config.toml
image_size = 32
loss = "mse"
encoder_norm = "rmsnorm"
encoder_mlp_ratio = 3
encoder_qk_norm = true
encoder_parallel_block = false
encoder_inner_norm = true
encoder_layers = 6
encoder_width = 128
init = "kaiming_normal"
residual_init = "none"
grad_clip = 5.0
decay_fraction = 0.2
final_lr_fraction = 0
Rows from block 3 of the decoder of a small masked image model, named by matrix and row number. Rows with one number belong to one neuron. Each number is 128 + 32 x the weight over its row's rms, rounded and kept within 0 to 255. All counts start at 0.
Before each neuron's rows are labels from the 100 images, of 14848, where the neuron reaches its highest value: "responds to" is what is common among them; "patch colour" is the nearest of a few named colours to the mean colour under the peak. Only what is clearly more common there than usual is listed. The data: retinal OCT scans (Kermany 2017). In brackets: how many of the 100.
# fc1: MLP up (decoder.3.mlp.fc1.weight, 576x192), inputs 0-95
# fc2: MLP down (decoder.3.mlp.fc2.weight, 192x576, transposed), outputs 0-95

responds to: finding: choroidal neovascularization (80)
patch colour: grey (84)
fc1.241 [109 103  79 151  84 124 144 152 188 147  51  70  69 159 129 137 133 158 149 124 113 174 111  93 146 117  67  57 123 190 153  87 186 144 103 102 116 117 116 147 164 167 137 120 147 132 157  92 108 143 138 100 129 150 148  99 111 111 121 160 133  40 127 127 119 128 139  93 117 182  48 139 163 125 131 159 114  92 112 110 181 136 168  95 162 104 177 172 194 130 148 206 120 111 108  94]
fc2.241 [196 148 124 154 131 163 143  95 105 100 160 213 154 110  49 200 100 114  84 165 109 110 142 186 120 104 153  65 169 129 106 150  97 125 187 125 153 125 161 119 119 161  96  95 145 123 162 168 113 123 133 109 153 141 156  84  92 136 102 171 167 132 158 155 191  82  65 152 142 149 144 117 137 142 142 133 173  72 131 136 186 112 144 128 134 134  94 197 143 107 120 127  98 142 134 100]

responds to: finding: choroidal neovascularization (64)
patch colour: grey (74)
fc1.230 [102 147 137 164 104  41 133 139 176 147 113 140  81 101 142 155 126 149 128  80  77 107  74 146 108  96 147 108  79 132 117 155 144 160 120 120 133 138 131  97 112 154 191 155 104 103  96 118 103 131 162  71  99 147 121 133 142  81 179 147 173 149 111 152 107 125  84 163 141 140 145  82 152  94 145 143  56 147 186 128 198  69 165  93 131 107 142  92 153 153 126 137 129 142 157 141]
fc2.230 [124 134 103 134 140 165 136  98 146 130 116 182 103 121  69 178 180 127 162  76 177 113 188 172 134 157 106  81 167 170 147 194 127 110 131 170 145 101 158 153 106 157 155 105 152 186 112 108 118 113 122 198 192 126 159 117 124 198  91 146 129  86 155 158 160 137 110 142  71 126 153 171 143  72 145 128 166  81 109 188 127 103 101 138 105 124  99 121 105 112  91 161 188 110 104  99]

responds to: finding: choroidal neovascularization (100)
patch colour: grey (99)
fc1.274 [104 133 131 106  93  96 112  95 110 129 110 148 106 122 119 101 124  90 134 150 140 164 151 103  81 127 110 102 113 159 129 149  93 160 133 111  78 171 182 180 121 204 133 195 102 139 101  78 142 136  43  78 140 171 100  65 111 144 144  80 135 109 152 122 154 133  95 131 124 108 175 127 109 145 133 196 144 148  83 178 181 137 121 100  80 104 106 151  81 113 122 171 178 149 164 141]
fc2.274 [129 126 140  91  96 136 163 165 152 151  78 100 131 174  73 144 151 103  82 118 162 113 116  75 111 104 121 162  50 151 158 162 153 177 123  88 169 127 107 126 108 131 149  99 141 126 226  86 129 123 160 201 131 111 142 158 155  99 130 172 133 144 121 141 125 115 143 116  90 146 124 159  92 179 144 114 114 121 115 152 127  95 196 138  98  96  98 173 123 167 118 132 202 128 123  79]

responds to: finding: choroidal neovascularization (77)
patch colour: grey (74)
fc1.549 [170  65 153 182 144 110 131 175 163 130 137 157 129 182  87 150 120 127 118 134 108 152 149 136 169 162  55 103 155 109 167 172 124 124 101 124 105 145 113 122 202 157 161 142  96 128 182 119 182 145  96 127 161 113 147 149 131  92 162 107  77 176  84 103  81 139  83 113 146  87 147 167 126  86 160 125 158 112  69  87 175  79 121 178  70 114 107 135  72 140 132  79 111  96 149 136]
fc2.549 [108 165  93 144 139  97 100  76 131 113 108 153  88 112  91 139  90 105  82 148 131 128  87 136 162 111 146 100 120 155 154  92 102 119 189 107 125  92 115 131  86 124 154 143 145 119 128 134 145 128  97 110  77  82 156  73 148 123 114 147 136 109 136 141 105  88 124 167  53 176 170 152 133 138 146 126 111 140 180 191  61 133 115 124 197 124 118 200 127 139  85 120 107 144 115  56]

responds to: finding: normal (80)
patch colour: grey (90)
fc1.150 [154 186 125 117 135 150 116 120 116 179 116 128  27 140 143 124 114 165 139 156 139 150 123 127 154 137 118 151 129 137 148  87 140 147 141  73 159 132 112 119 121 147 133 112 140 143 120 125 138 104 100 138 127 105 149 155 122 100 131 149 145 106 107 154  78  99  92  83  81 140 141 140  83  65  89 151  75  59 144 177 189  99  69  79 171  81 158  97 119 108 113 102 114  94 145 137]
fc2.150 [100 108  64 148 113 145  90 138 107 123 156 172 169 167 157 125 138 130 115 146  96  67 105  88 128 162 128 133 142 158  82 114 104 111 102 123  92 131 186 120 122 166  93 111 142 113 133 145 108 140 107  94 126 135 167 116 164 118  98 163 173 185 139 165 196 151 186 178 146  84 114 160 165 148 133  88 152 192 135  93  74 122 126 177 122 202 104 170 112 168  78  98 152 170  89 149]

responds to: finding: choroidal neovascularization (89)
patch colour: grey (80)
fc1.472 [127  72 175 159  99 116 116 138 117 171  61 105 148 107 113 104 127 136 131 135 149 115 156 145 105  37 104 101 130 165  48 179 127  91 165 134 167 108 149 158  81  99  89 187 147  80 131 112 119 113 149 131 181 154 122 118 124 138 182 155 117 166 161 118 129 201  80  69 141 164 137 100 127 128  94 109 155 121  86 112 213 163 127 139 113 153 161 126 119 169 155 130 111  57 132 109]
fc2.472 [116 121  88 107 161 129 120 130 149  72  92  87 174 152 118 162 118 111 125 169 124 101 136  98 115 141 168 163 144 156 157 124  80 152  53 193  89  99 146 112 101 102 107 122 132 147 123 156 125 140 150  78  94 155  92 162 176 103 158 117 112 152 164 139 107 130 151 144 163 105 153 126 147 116 112  95 134 182 153  86 111 117 105 182 133 122  70 115 144 157  98 120 129 120 123 155]

responds to: finding: choroidal neovascularization (94)
patch colour: grey (84)
fc1.543 [124 121 133 104 121 133 150 170 122 148  79  95 116 149  97 100  89 121 116 142 206 153 111 133 147 125 141 111 179 114 155  99  94 129 137 185 116 105 149 133 177 180 161 114 153 108 132  71 142 185 154 126 143 216 161 140 128  65 157 134 131  81 115 153 107  94 113 161 122 120  95 162 150 148 130  58 148 184 154 197 160  90 111 151 102  94 105 127 156 121 154 135 121 107 205 130]
fc2.543 [167 141 162 142 109 144 138 102 171 128 116 100 143 166 147 162  71 130 161 180 127  85 154  69 110  65 225 120  68 181 111 100 151 179  96 134 135 183 154  96 103 132 162 131 127 134 167 106 148 122 126 104 147 139 157 131 209 118 152 121 122 166 156 178 140 102  87 111 137 148  64 153  65 171 158  77 165  91 195 119 143 102 120 127 153 122  92  26  83 140 112 131 111 163 104 116]

responds to: finding: diabetic macular edema (47)
patch colour: grey (71)
fc1.531 [148 166 188 176 101  77 139  60 140 175 156 143 133 133 118 149 117 158 105 107  92 129  68 127 168  99 139 112 135 151  82 125 172 126 175 111 175 152 165 114 124 137 146 133 161 130 129 155 101  76 121 121  69 126 134 142  88 119 167 147 174 131 128  98 112  50  75 101 127 163 121 141 144 102 133 172 111 116 215 147  90 144  89 110 179 109 122 144 107 170 100 102 167 157 125 120]
fc2.531 [147 172 145  95 108 174 104  84  96 152  82 155 123 130 169 157 160 122 138 128 161 132 158 142  43 199 120  85 164 136 100 127  63 105 108 163 137 117  97 160 119 146 123 106  91 131 118 112 182 169 156 156 189 184 104 107 174 116 120 123 118 104  67 138 116 171 146 143 125  74 106 193 143 144 126 144 130 150  75 123 183  98 101  85 159 145 101  67 125  97 103 123 149  89 153 120]

responds to: finding: choroidal neovascularization (62)
patch colour: grey (82)
fc1.387 [131 141 129  56 153  91 112 186 177 121 133 135 123 152 144 159 114 164 112 119 125 126 174 174 131  75 118 149 135 153  45 156  96 136 130 161 108 102 120 208  92 223 130  97 115 163 151 120  94 159  85 113 122  94 167 110 115 133 118  73 119  80 152 151 119  99  93 109  92 113 167 158  73 133 195 125 140 113 116 139 180  79 172  81 130 173 103 126 131 115 102 163 116 171 131 122]
fc2.387 [ 85 108 108 162 101 126 147 101 141 114 108 169 152 130 124 131 111  27 151 116  91 174 125  89 206 126 133 137 138 173 193 140 138  98 143 105 128 171 126 135 145 140 114 154 132  31 147 121 157 101 139 130 102 119 112 133 137 122 147 162 121 148  99 122 135 109 180 154 155 179 122 111 170 152 135 151 140 152 154  74 148 141  87 174 114 108 135  94 163 145 136  52  85 110 138 104]

responds to: finding: diabetic macular edema (73)
patch colour: grey (73)
fc1.89 [151 109 135 126  66  77  82 115 159 111  84  58 132 163 120 121 196 143 100 170 136 180 120 132  82  36 118 137 156 186 117  91  99 141 149 124  92 168 125 159 126 103  92 158 168 110 134 159 123 137 120 121 120 131 124 153  91 128 131 112 190 149 145 193 165 153 147 149 135 140 101 121 156 120 110 103 149 161 134 167 169 104 121 121  90  67 161  97 128  51 142 152 107  63  76 118]
fc2.89 [134 108 176  92 120 178 114 108 141 105  76 106 178 160 182  98 117 114  71  97  83  82 107 132 155 154 143 177 120  95 119 118  84  88 109 181 100 149 139 123 119 140 110 114 123 124 115 124 145 151 200 143 149 104 138 119 141 105 160 202  31 122 137 159 151 129 154 112  88  90 144 156  97 136 120 117 144 164 172 105 109 166 130 109 124 156  56 138 136 143 103 110 131 182 135 159]

responds to: finding: diabetic macular edema (32)
patch colour: grey (51)
fc1.524 [158 114 121 135 124 117 136 126 170 121 138 135 108 114 128 117 141 110 172 131 103 173 124 139 100 139 112 125 126 111 108 151 145 130 126 151 123 157 137 120  68 131  84 110 115  75 132 154 168 144  72 158  72 187 116 163 123 135 173 127  71 113 100 118 167 154 101 116 123 132  95 143 183  91 119 145  95  72 125  75  84 166 144 144 143  84 149 177  83 124  79 140 126 108 128  15]
fc2.524 [134  98 156 122 153 143 106 164 155 134 113 109 123 143  96 135 121 135 154 207 135 114 120 107 139 137 127 132  87 144 134 114 152 112 120 105 124 123 155 146 118 145 174 114 145  93 148  93  87 118 153  78 190 106 161 112 101 143  91 114 112 148 123  54 115  94 179 165 124  91 154 129 104 176 150 142 139 171 145 113 156 131 100  92 176 140 133 171 116 114 248  96 104  69  78 213]

responds to: finding: choroidal neovascularization (74)
patch colour: grey (53)
fc1.217 [157 119 116 102 155 102 175  94 128  68 129 128 148 196 112 122 133 111 124 106  90  97 106 141 155 134 102 119 152 121 113 162 172  94 135 128 140  64 129  95 153 131 210 186 137 132 159 154 110 158 116 108 152  78  55 140 123  63 148 163  94 129 126 130 146 151 110  62 159  94 162 119  86 136 172 123 185 160 133 147 128 131 133 204  96  70 136 151 137  84  98 138 198 195 110  89]
fc2.217 [109  75  45  94 154 107 170 131 157 195 106 168  75 194 185 150 118 115  68 105 105 123 164  94 127 179 160 146 153 131  90 114 126 158 132 122 138 139  61 162 163 140  87 147 104 137 174 104 124 160 175  95  98 110  98 157 144 137  71 134 140 127 152  89  83 118 103 106 173  97  61 119 127  75  83 125 164  77 168 118 154 193  96 171 111 160 139 100 123  96  87 151 146 111 116 106]

responds to: finding: normal (86)
patch colour: grey (96)
fc1.346 [ 77 109 128 134  85 132 173 131 153 118 156 102 180 126  38 110  98 103 152 124 107 118 154 179 127 106 160 150 184 177 159 160 176 133 177 175 107 204 129 105  88 102 159  55 113 140  99 155 110  88 169 157 142 135  64 114  69 116 128 114 115 147 144 117 144 131 134 101 105 141 137 135 174  77 134 149 115 114 114 160 167 183 104 111 119 178 178  56  82 135  96 135 118 122 179 106]
fc2.346 [147 150 138 155  64  85  85 133 135 152 123 141  80  84 154  94 120 174 136 118 127 175 124  72 136 126 104 124 100  79 112 104 128  99 156  63  98  63 155 129 101 136 142 148 162 162 141 179 110 134 105 187 149 145  85 177 172 140 135 152  96 145 151 155 110 122  95 147 120  91 100 141 126  94 187  98  70 153  96  49 108 118 150 126 137  88 149 184 145 118 124 134  94 133 105 119]

responds to: finding: choroidal neovascularization (60)
patch colour: grey (56)
fc1.193 [112 145 125 151 130 184 104 153 105 141  92 164 123 129 104 132 117 108  79 171 138 127 173 130 141 144 162 171 151 167 143 155 186 159 157 129 140 187 191  45 123 108  82 185 102 184 129  96 134  68 175 149  81 144  89 179 140  80 105 100 105 121 162 160 129 126 131 110  94 177 135 101 134  67 108  91 211 101  99  98 138  94 130 173 125 129 153 122 172 108 171 129 149 139  99 127]
fc2.193 [118  88 137 105 143 126 135 105 154 138 154  84 112  80 145 151 149 108 212 129 137 121  83 145 149 151 114 102 145 103 148 127  83 116 134  67 120 120  43 190 162 158 171  65 119  70 176 116 140 150 143 110 115 153 138  76 151 102 133 108 127 147 135 180 128 122 170 118 118 178  98 144 130 140 164 100  75 101 143  54 151 118 160 121 107 117 109  59 122  92 128  96  90 142 128 126]

responds to: finding: diabetic macular edema (36)
patch colour: grey (55)
fc1.254 [102 162 101 121 143  81 128 140 108 202 104 147 151 158  99 151 102  71 123  97 116  59 128 107 165 104 136 165 158 132  71 104 143  87 177 163 105 148 136  99 145 160 123  92 128 110 155 212 144 127  96 151 117  76 113 174 136 107  92 116 148 151 113 209 160 138 143 114 129 107 138 178 146  97 122 148 103 121 168 101 148 100 111 106 143 143 163 100 155 140 148 134  80 119 153 131]
fc2.254 [143 109 139 145 106 136 155 174 150  89 132 129 143 134 137  97 139 155 212 133 159 166  83 110 111 156 119 163  68 123 133 119  94 160 144 105 147  83 163 141 125 112 117  88 119 174 128 104 119 142 138  76 113 130 126 124  80 164 155 129 112  73 100 137 156  70 125 156 148 105 124 127  97 129 107 138 148 176 100 132  89 118 126 151 136  80 132 180  58  86 121 106 196 150 127 130]

responds to: finding: choroidal neovascularization (81)
patch colour: grey (65); white (35)
fc1.426 [126 147 129 164 139 166 142 113 139 181  86 160 140 131  77 115 108 181  86 132  94 159  94  60  87  91 166 137 179 144 119 164 142 113 113 110 135 141 149 173 138 150  87 180  81  98  89  79 157 102 131 121 195 180 156  88 179 103 189 156 163 118 173 122 101 114 147 108 124  94 129 170 146 127 134 158  98 132 130 140 134 155  74 117  70 117  95 149 121 183 125 103 149 161 132 111]
fc2.426 [122 118 122  63 103 150 172 136 171 142  55  86 132 115 112 132 152 115  83 180 202 145 132 106 118  86 165 107  98 126 117  90 155 147 125 119 124 108 152 107 159 140 114 120 107 163 162 155 152 179 146 104 128 174  86 177  90 144 150 122 127 110 131  94 170 150  94 195 120 176 129  51  31 135 180  53  59 103 174 137 129 133 129 140 141 124 158  97 126  81  85 131 153 114 106 203]

responds to: finding: choroidal neovascularization (62)
patch colour: white (34)
fc1.136 [147 151 158 186  81 133  98 115 171 125 128 181  81 113 161 133 146 132 124  79 154 101 135 161  92 158 136  68 152 137 100 161  80  92 155 138 156  92 215 160  91 192 134  90 143 151  95  99 144  76  92 132 163 127 127 143 185 203 150 134 130 120  94 110 137 110  48 185 150 146 180  74 151  73 101 149 158  92 125 127 124  98 174 185 147  98  98  89 146 166 118 118 160 142 168 168]
fc2.136 [ 67 131  89 109 110 120 161 151  97 171 108 100  81 129  93 136 151 132 123 168 128 147 142  77  78  69 158 188  97 109 108  61 118 120 110 100 142 178  98 124 162  97 178  78  95 109 151 140 123 124 153  95 129 132 113 127 125 123 121 100 134 154 133  87 127 167 163 145  76 166  83 139 155 117 169 134 141 128 175 130 193 166 118 121 135 121  90 149 164  62 112 168 120 112 161 106]

responds to: finding: choroidal neovascularization (62)
patch colour: grey (97)
fc1.56 [109 160 134 126 127  88  94  74 116 106 127 105 152 170  90 117  97 130 126 184 148 135 149 173 133 158 115 134  90 133  88 103 147 125 103 158 128 199 134 137  85 149 123 133 125 100 121 127 141 106 134 165  89 113 162 117 143 113 138 128 114 114 137 113 108  96 167 136 152 141  94 163 112 114 163 144 129 140 126  92 145 154 109 210 130 159 110 197  43 106 118 155 141  61 120 150]
fc2.56 [108 107  72 141  99 120 130 127 159 142 139 130 140  45 144 138 117 100 107 141 184 153 165 138 122 127 106  73 144 100 190 109 122 119 104 143 147  95 133 136 147 127 102 110 158 175 164 153 171  89 141 135 143 154  97 158 164  94 151 136 155 162 132 119 158 114  91 170  97 131 145 129 121 127 159 153  98 153  84 147 116 119  77 134 121 123 101  63 131  71 143 131 187 187 142 116]

responds to: finding: diabetic macular edema (41)
patch colour: grey (90)
fc1.310 [141 102 185 135  72  95 130 178 129 107 103  98  65 154  87 136 123 116 155  65 152 138 187 136 132 134  73 177 147 156 133 145  83 142  81 133 178 150 112 132 118 160 155 161 162 152 167 168 125 183  98 151 191 115  94 124 121 119 123  90 160 110 143 192  85  81  73 134 161 122 150  73 138 122 129  94 219 149 103 147 141 102 135 150 117 122 166 155 196 106  87 103 120 106 179 156]
fc2.310 [139  99 160  43 173 125  97 109 111 104  94 132 160 131 114 109  91 126 157 136 183  44  48 154 135  91 129  94 125 144 109  87 150 111 101  89 139 179 148 152  94 160 143  96 149  77  97  58 105 119 123 137 151 104 132 118 138 124  93  98 132 140 108 141  95 144 102  84 195  79 124 118 137 212 141  92 108  99 176 149 128  83 184  96 109 154 129 109 127 147 180 127 109 148 113  71]

responds to: finding: choroidal neovascularization (70)
patch colour: grey (78)
fc1.237 [114 128 115 176  78 107 134 156 143 131 166 137 144 115 101 144 120 126 123 155 117 124  94  95 139  83 160 133 156 116 207 171 165 174 174 142 138 170 107 168 152  81 124 146 201  92  63 105 125 135 138 113  95 158 167 151  70 144  71 130 129  63  89  98 128 153 100 140  50 177 133 136 144 111 139 226 105 133 148 154 136 169  85 102  95 162 147  85  65 125 174 132 127  84 146 124]
fc2.237 [158 142 164  96 152  57  92 157  79 104 134 144 148 132 133 135 100 111 101 141 143  81 122 143 133 140 109  98  92  72  47  80 135 105 112 131 131 120 130 108  87 161 157  86  98 130 134 192 124 109 162 152 143 120 110 144 146 132 159 129 109 131 139 145 101 117  69 165 137 112 127 106 102 125 120  35 146 129  72  96 119 105 167 144 141 128  96 144  91  96 131 106 111  98  87 170]

responds to: finding: choroidal neovascularization (97)
patch colour: grey (77)
fc1.557 [141 129 105 180 150 155 112 120 119 190 122  89  67  67 155 147 172  78 124 130 154 122 174  85 110 108 153 140 139 169 111 184 136 156  94 150 173 157 163 216 108 181  70 132 169 108 162 142 123  72 138 125 145 158  69 123 139  82 144 132 116  62 119 119 144 133  74 153 115 144 166 100 119 118  45 125 163  92 141 115 158 112 130 117 108 105 122 180 134 148 136 144 128 142  85  62]
fc2.557 [ 94 176 144 125 114 141 120 197 138  80 176 128 146 113  75 118 137  32 176 164 141  89 148 116 152 112 132 129 168  87 151 127 113 153  81 153 105 163  71  96  85  74 165 132 112 125 121 191 101 124 145 138 168 129  98 161  40 108 169 124 116 207 109 123  99  92 113 128 111 108 138 153 106 129 166 135 145 157 160 133 118  90 121 101 152 126  85 145  92  92  97 112  83 146 142 125]