config.yaml
encoder_norm_position: "pre"
encoder_parallel_block: false
norm_pix_loss: false
init: "kaiming_normal"
grad_clip: 5.0
batch_size: 512
decay_fraction: 0.2
Rows from block 5 of the encoder of a small masked image model, named by matrix and row number. Rows with one number belong to one neuron. Each number is 128 + 32 x the weight over its row's rms, rounded and kept within 0 to 255. All counts start at 0. Numbers have three digits each.
Before each neuron's rows are labels from the 100 images, of 14848, where the neuron reaches its highest value: "strongest on" is what is common among them; "patch colour" is the nearest of a few named colours to the mean colour under the peak. Only what is clearly more common there than usual is listed. The data: retinal OCT scans (Kermany 2017). In brackets: how many of the 100, against the usual share in percent.
# fc1: MLP up (encoder.blocks.5.mlp.fc1.weight, 384x128), inputs 0-63
# fc2: MLP down (encoder.blocks.5.mlp.fc2.weight, 128x384, transposed), outputs 0-63

strongest on: finding: choroidal neovascularization (83 vs 29.3)
patch colour: grey (93 vs 24.9)
fc1.66:094100141136161170071107123143148125083105088162114126152090195112101140129139090077172098130127112159160118099112087111166156139173161130128063136105079109156137123129108089111097148116116130
fc2.66:102110157119100138078131163155080131149128130162130118095130168134067204103123104134109135168088165178160090150156154213157129109162104158102058098082083130170170097179146171165157152090121165

strongest on: finding: normal (86 vs 51.6)
patch colour: grey (100 vs 24.9)
fc1.295:165176158098088158120137072118138102137119082112158107113119106181112104110118120150133138127101205113150118143148129131119139099165148179152137099101175105097150098111102202136086119161138132
fc2.295:082101155180157079158092154082136178122153094140138159161138097135190126138122111150163115091152099161164116119129120128124136146063087101142089175170076068107154139125085079174157129107167085

strongest on: finding: normal (79 vs 51.6)
patch colour: grey (71 vs 24.9)
fc1.72:144160147148121104173129094110173193117123112181152105102151150162149115113096119124126091117085189102132089079217110167062092132128125192121077156118132151165087102153170136157151112171173157
fc2.72:113121157099146108154119100131133157109064129040136180052157124204121106143094151067146130161158149070097131130135109130095076093163080119106137140165103144120090176125101022175144093170108174

strongest on: finding: diabetic macular edema (43 vs 11.7)
patch colour: grey (50 vs 24.9)
fc1.117:113122119172179147125155196130104091152157145162137160135172171077125125110158123145111121123102147125125142135151127105062105066155122106060168169162154099132111184184171119152155064133189155
fc2.117:136146140079072094130154128135167166117110136106107125084098067186092137088127151164132100097135109114173091152125135123127172155171150172158111106087109119149115113075152136122112211093051089

strongest on: finding: normal (98 vs 51.6)
patch colour: grey (100 vs 24.9)
fc1.16:101077180174147098115157125106117177176136095226156128154131099121164078121188143154104103191101161142119059120176114138132125116162156161134140188090132125149099119096155139153175102137165158
fc2.16:127123078111174206166102074143158186101151065023186144115091155112147096148141118108138116133137093136136132086138136117156130152114158060120144139130101097111129120165072086155067103130141184

strongest on: finding: diabetic macular edema (57 vs 11.7)
patch colour: grey (52 vs 24.9)
fc1.220:104093116137148116081094121158094148129182189163159113141129129086140191097119149122135164143120151116146152146127142165127146145126196155107123135116077091106105105152159162107143095190122165
fc2.220:148131163081114075123152136114101187147122145155103129099063102123131077098139169168131121144170127108108130136099067170119204076091105079144110157117175126091106165154107173126191152090150072

strongest on: finding: normal (91 vs 51.6)
patch colour: grey (96 vs 24.9)
fc1.325:187106144143128058087129146099172107145082134141106109117117177102176131189080044116098095064136169136148122143103049129153155101081168118069103164117125114104113123133078117139170181131143158
fc2.325:111085187085112126132127126126107126143124095139116070065121205127125146115163125103169089103081113112123161161138114158103118124107143077111095133086116094106127170134121136159078095080115221

strongest on: finding: choroidal neovascularization (72 vs 29.3)
patch colour: grey (74 vs 24.9)
fc1.257:142081150121166155138167089148094068151155139102086118140090134141118198128135113138117087151142164103134131090187118107127116167152204146149109119092168097189099144112158107138149168131107184
fc2.257:121169156155138087156163145057130144122072127134120137107074105139159091154105181161140156119157078186084116160029161102137147130153123109097130131135106101132101054087126074182123154113154095

strongest on: finding: normal (88 vs 51.6)
patch colour: grey (92 vs 24.9)
fc1.156:111173089144059158113172156125147170160114144090107112124084161130133131149134128192129135091191115093074092116145109092117157120153164136130204153176108113075129121172113096106153109133098160
fc2.156:144121170162124107085084166114098101144177132174147180131182155067109126144133140135124136164077090188172125098086128181110090119073077143180109092138098156161125075096166217149117126106141126

strongest on: finding: normal (87 vs 51.6)
patch colour: grey (100 vs 24.9)
fc1.320:082120097172162129189204081084059106134153121118184200127122107111168163146134101114119140141135147137176090150146093143125159119038142125180126141133126080131156107123108138147086169065136124
fc2.320:126125157068141107126096088138182135136127181062113110140097132138108156111085173138172081119180135082108160172148146073127156080145117112130097170169170081149181112096130123067183095095144102

strongest on: finding: normal (95 vs 51.6)
patch colour: grey (95 vs 24.9)
fc1.328:109085137104152184138142183112118120102142155084093135148088164101116148156164102177186104157147108075114102071152121131064077162179123168112100111143136164103143165167086143080102149082152175
fc2.328:119101116138070103128168117122105136190142132143142143109133107121110133128096170164114173127127122180140159090095106182117118108137109163142173165097123129154123082096111179128113143217099112

strongest on: finding: choroidal neovascularization (62 vs 29.3)
patch colour: white (100 vs 2.3)
fc1.279:136118075163108111100127119117128152154155138085149101052116102148099137122142081133168148091064158121160139111079099157208137055126152105148146125153104130164170153098113180092107169136159142
fc2.279:145156124086111128119054112111112086107110139087130142122156118155166178136141080100153159162110132123079078131179114094077120119186154124098207165143146103108141107109124142127133107086162152

strongest on: finding: choroidal neovascularization (83 vs 29.3)
patch colour: grey (85 vs 24.9)
fc1.258:059107107168162132079074161086056095150148139140095117127069142106125111141177151170200126092115116149168100113120132152110151087127132104108111119150160141065097118081168112111123157159124132
fc2.258:146117145080127131150196065150133132115124144134104134179110120228106160153168117089166122130105126087091184151144122096103078135192122170127181134132128139177128059174160111145085124084159100

strongest on: finding: normal (92 vs 51.6)
patch colour: grey (88 vs 24.9)
fc1.322:098132179176167135169174028112039135093145133111124109111129164115126173172105072175103119108112117106188153106146100154136168147107161120142124124119125072102068140090132128138054118079119147
fc2.322:110054104065123133127084175119134161145151160131129077126086178141135104140113195153128115172121160124127068171175087125110138097182130180120146173130128155148157149073093186156190114137141139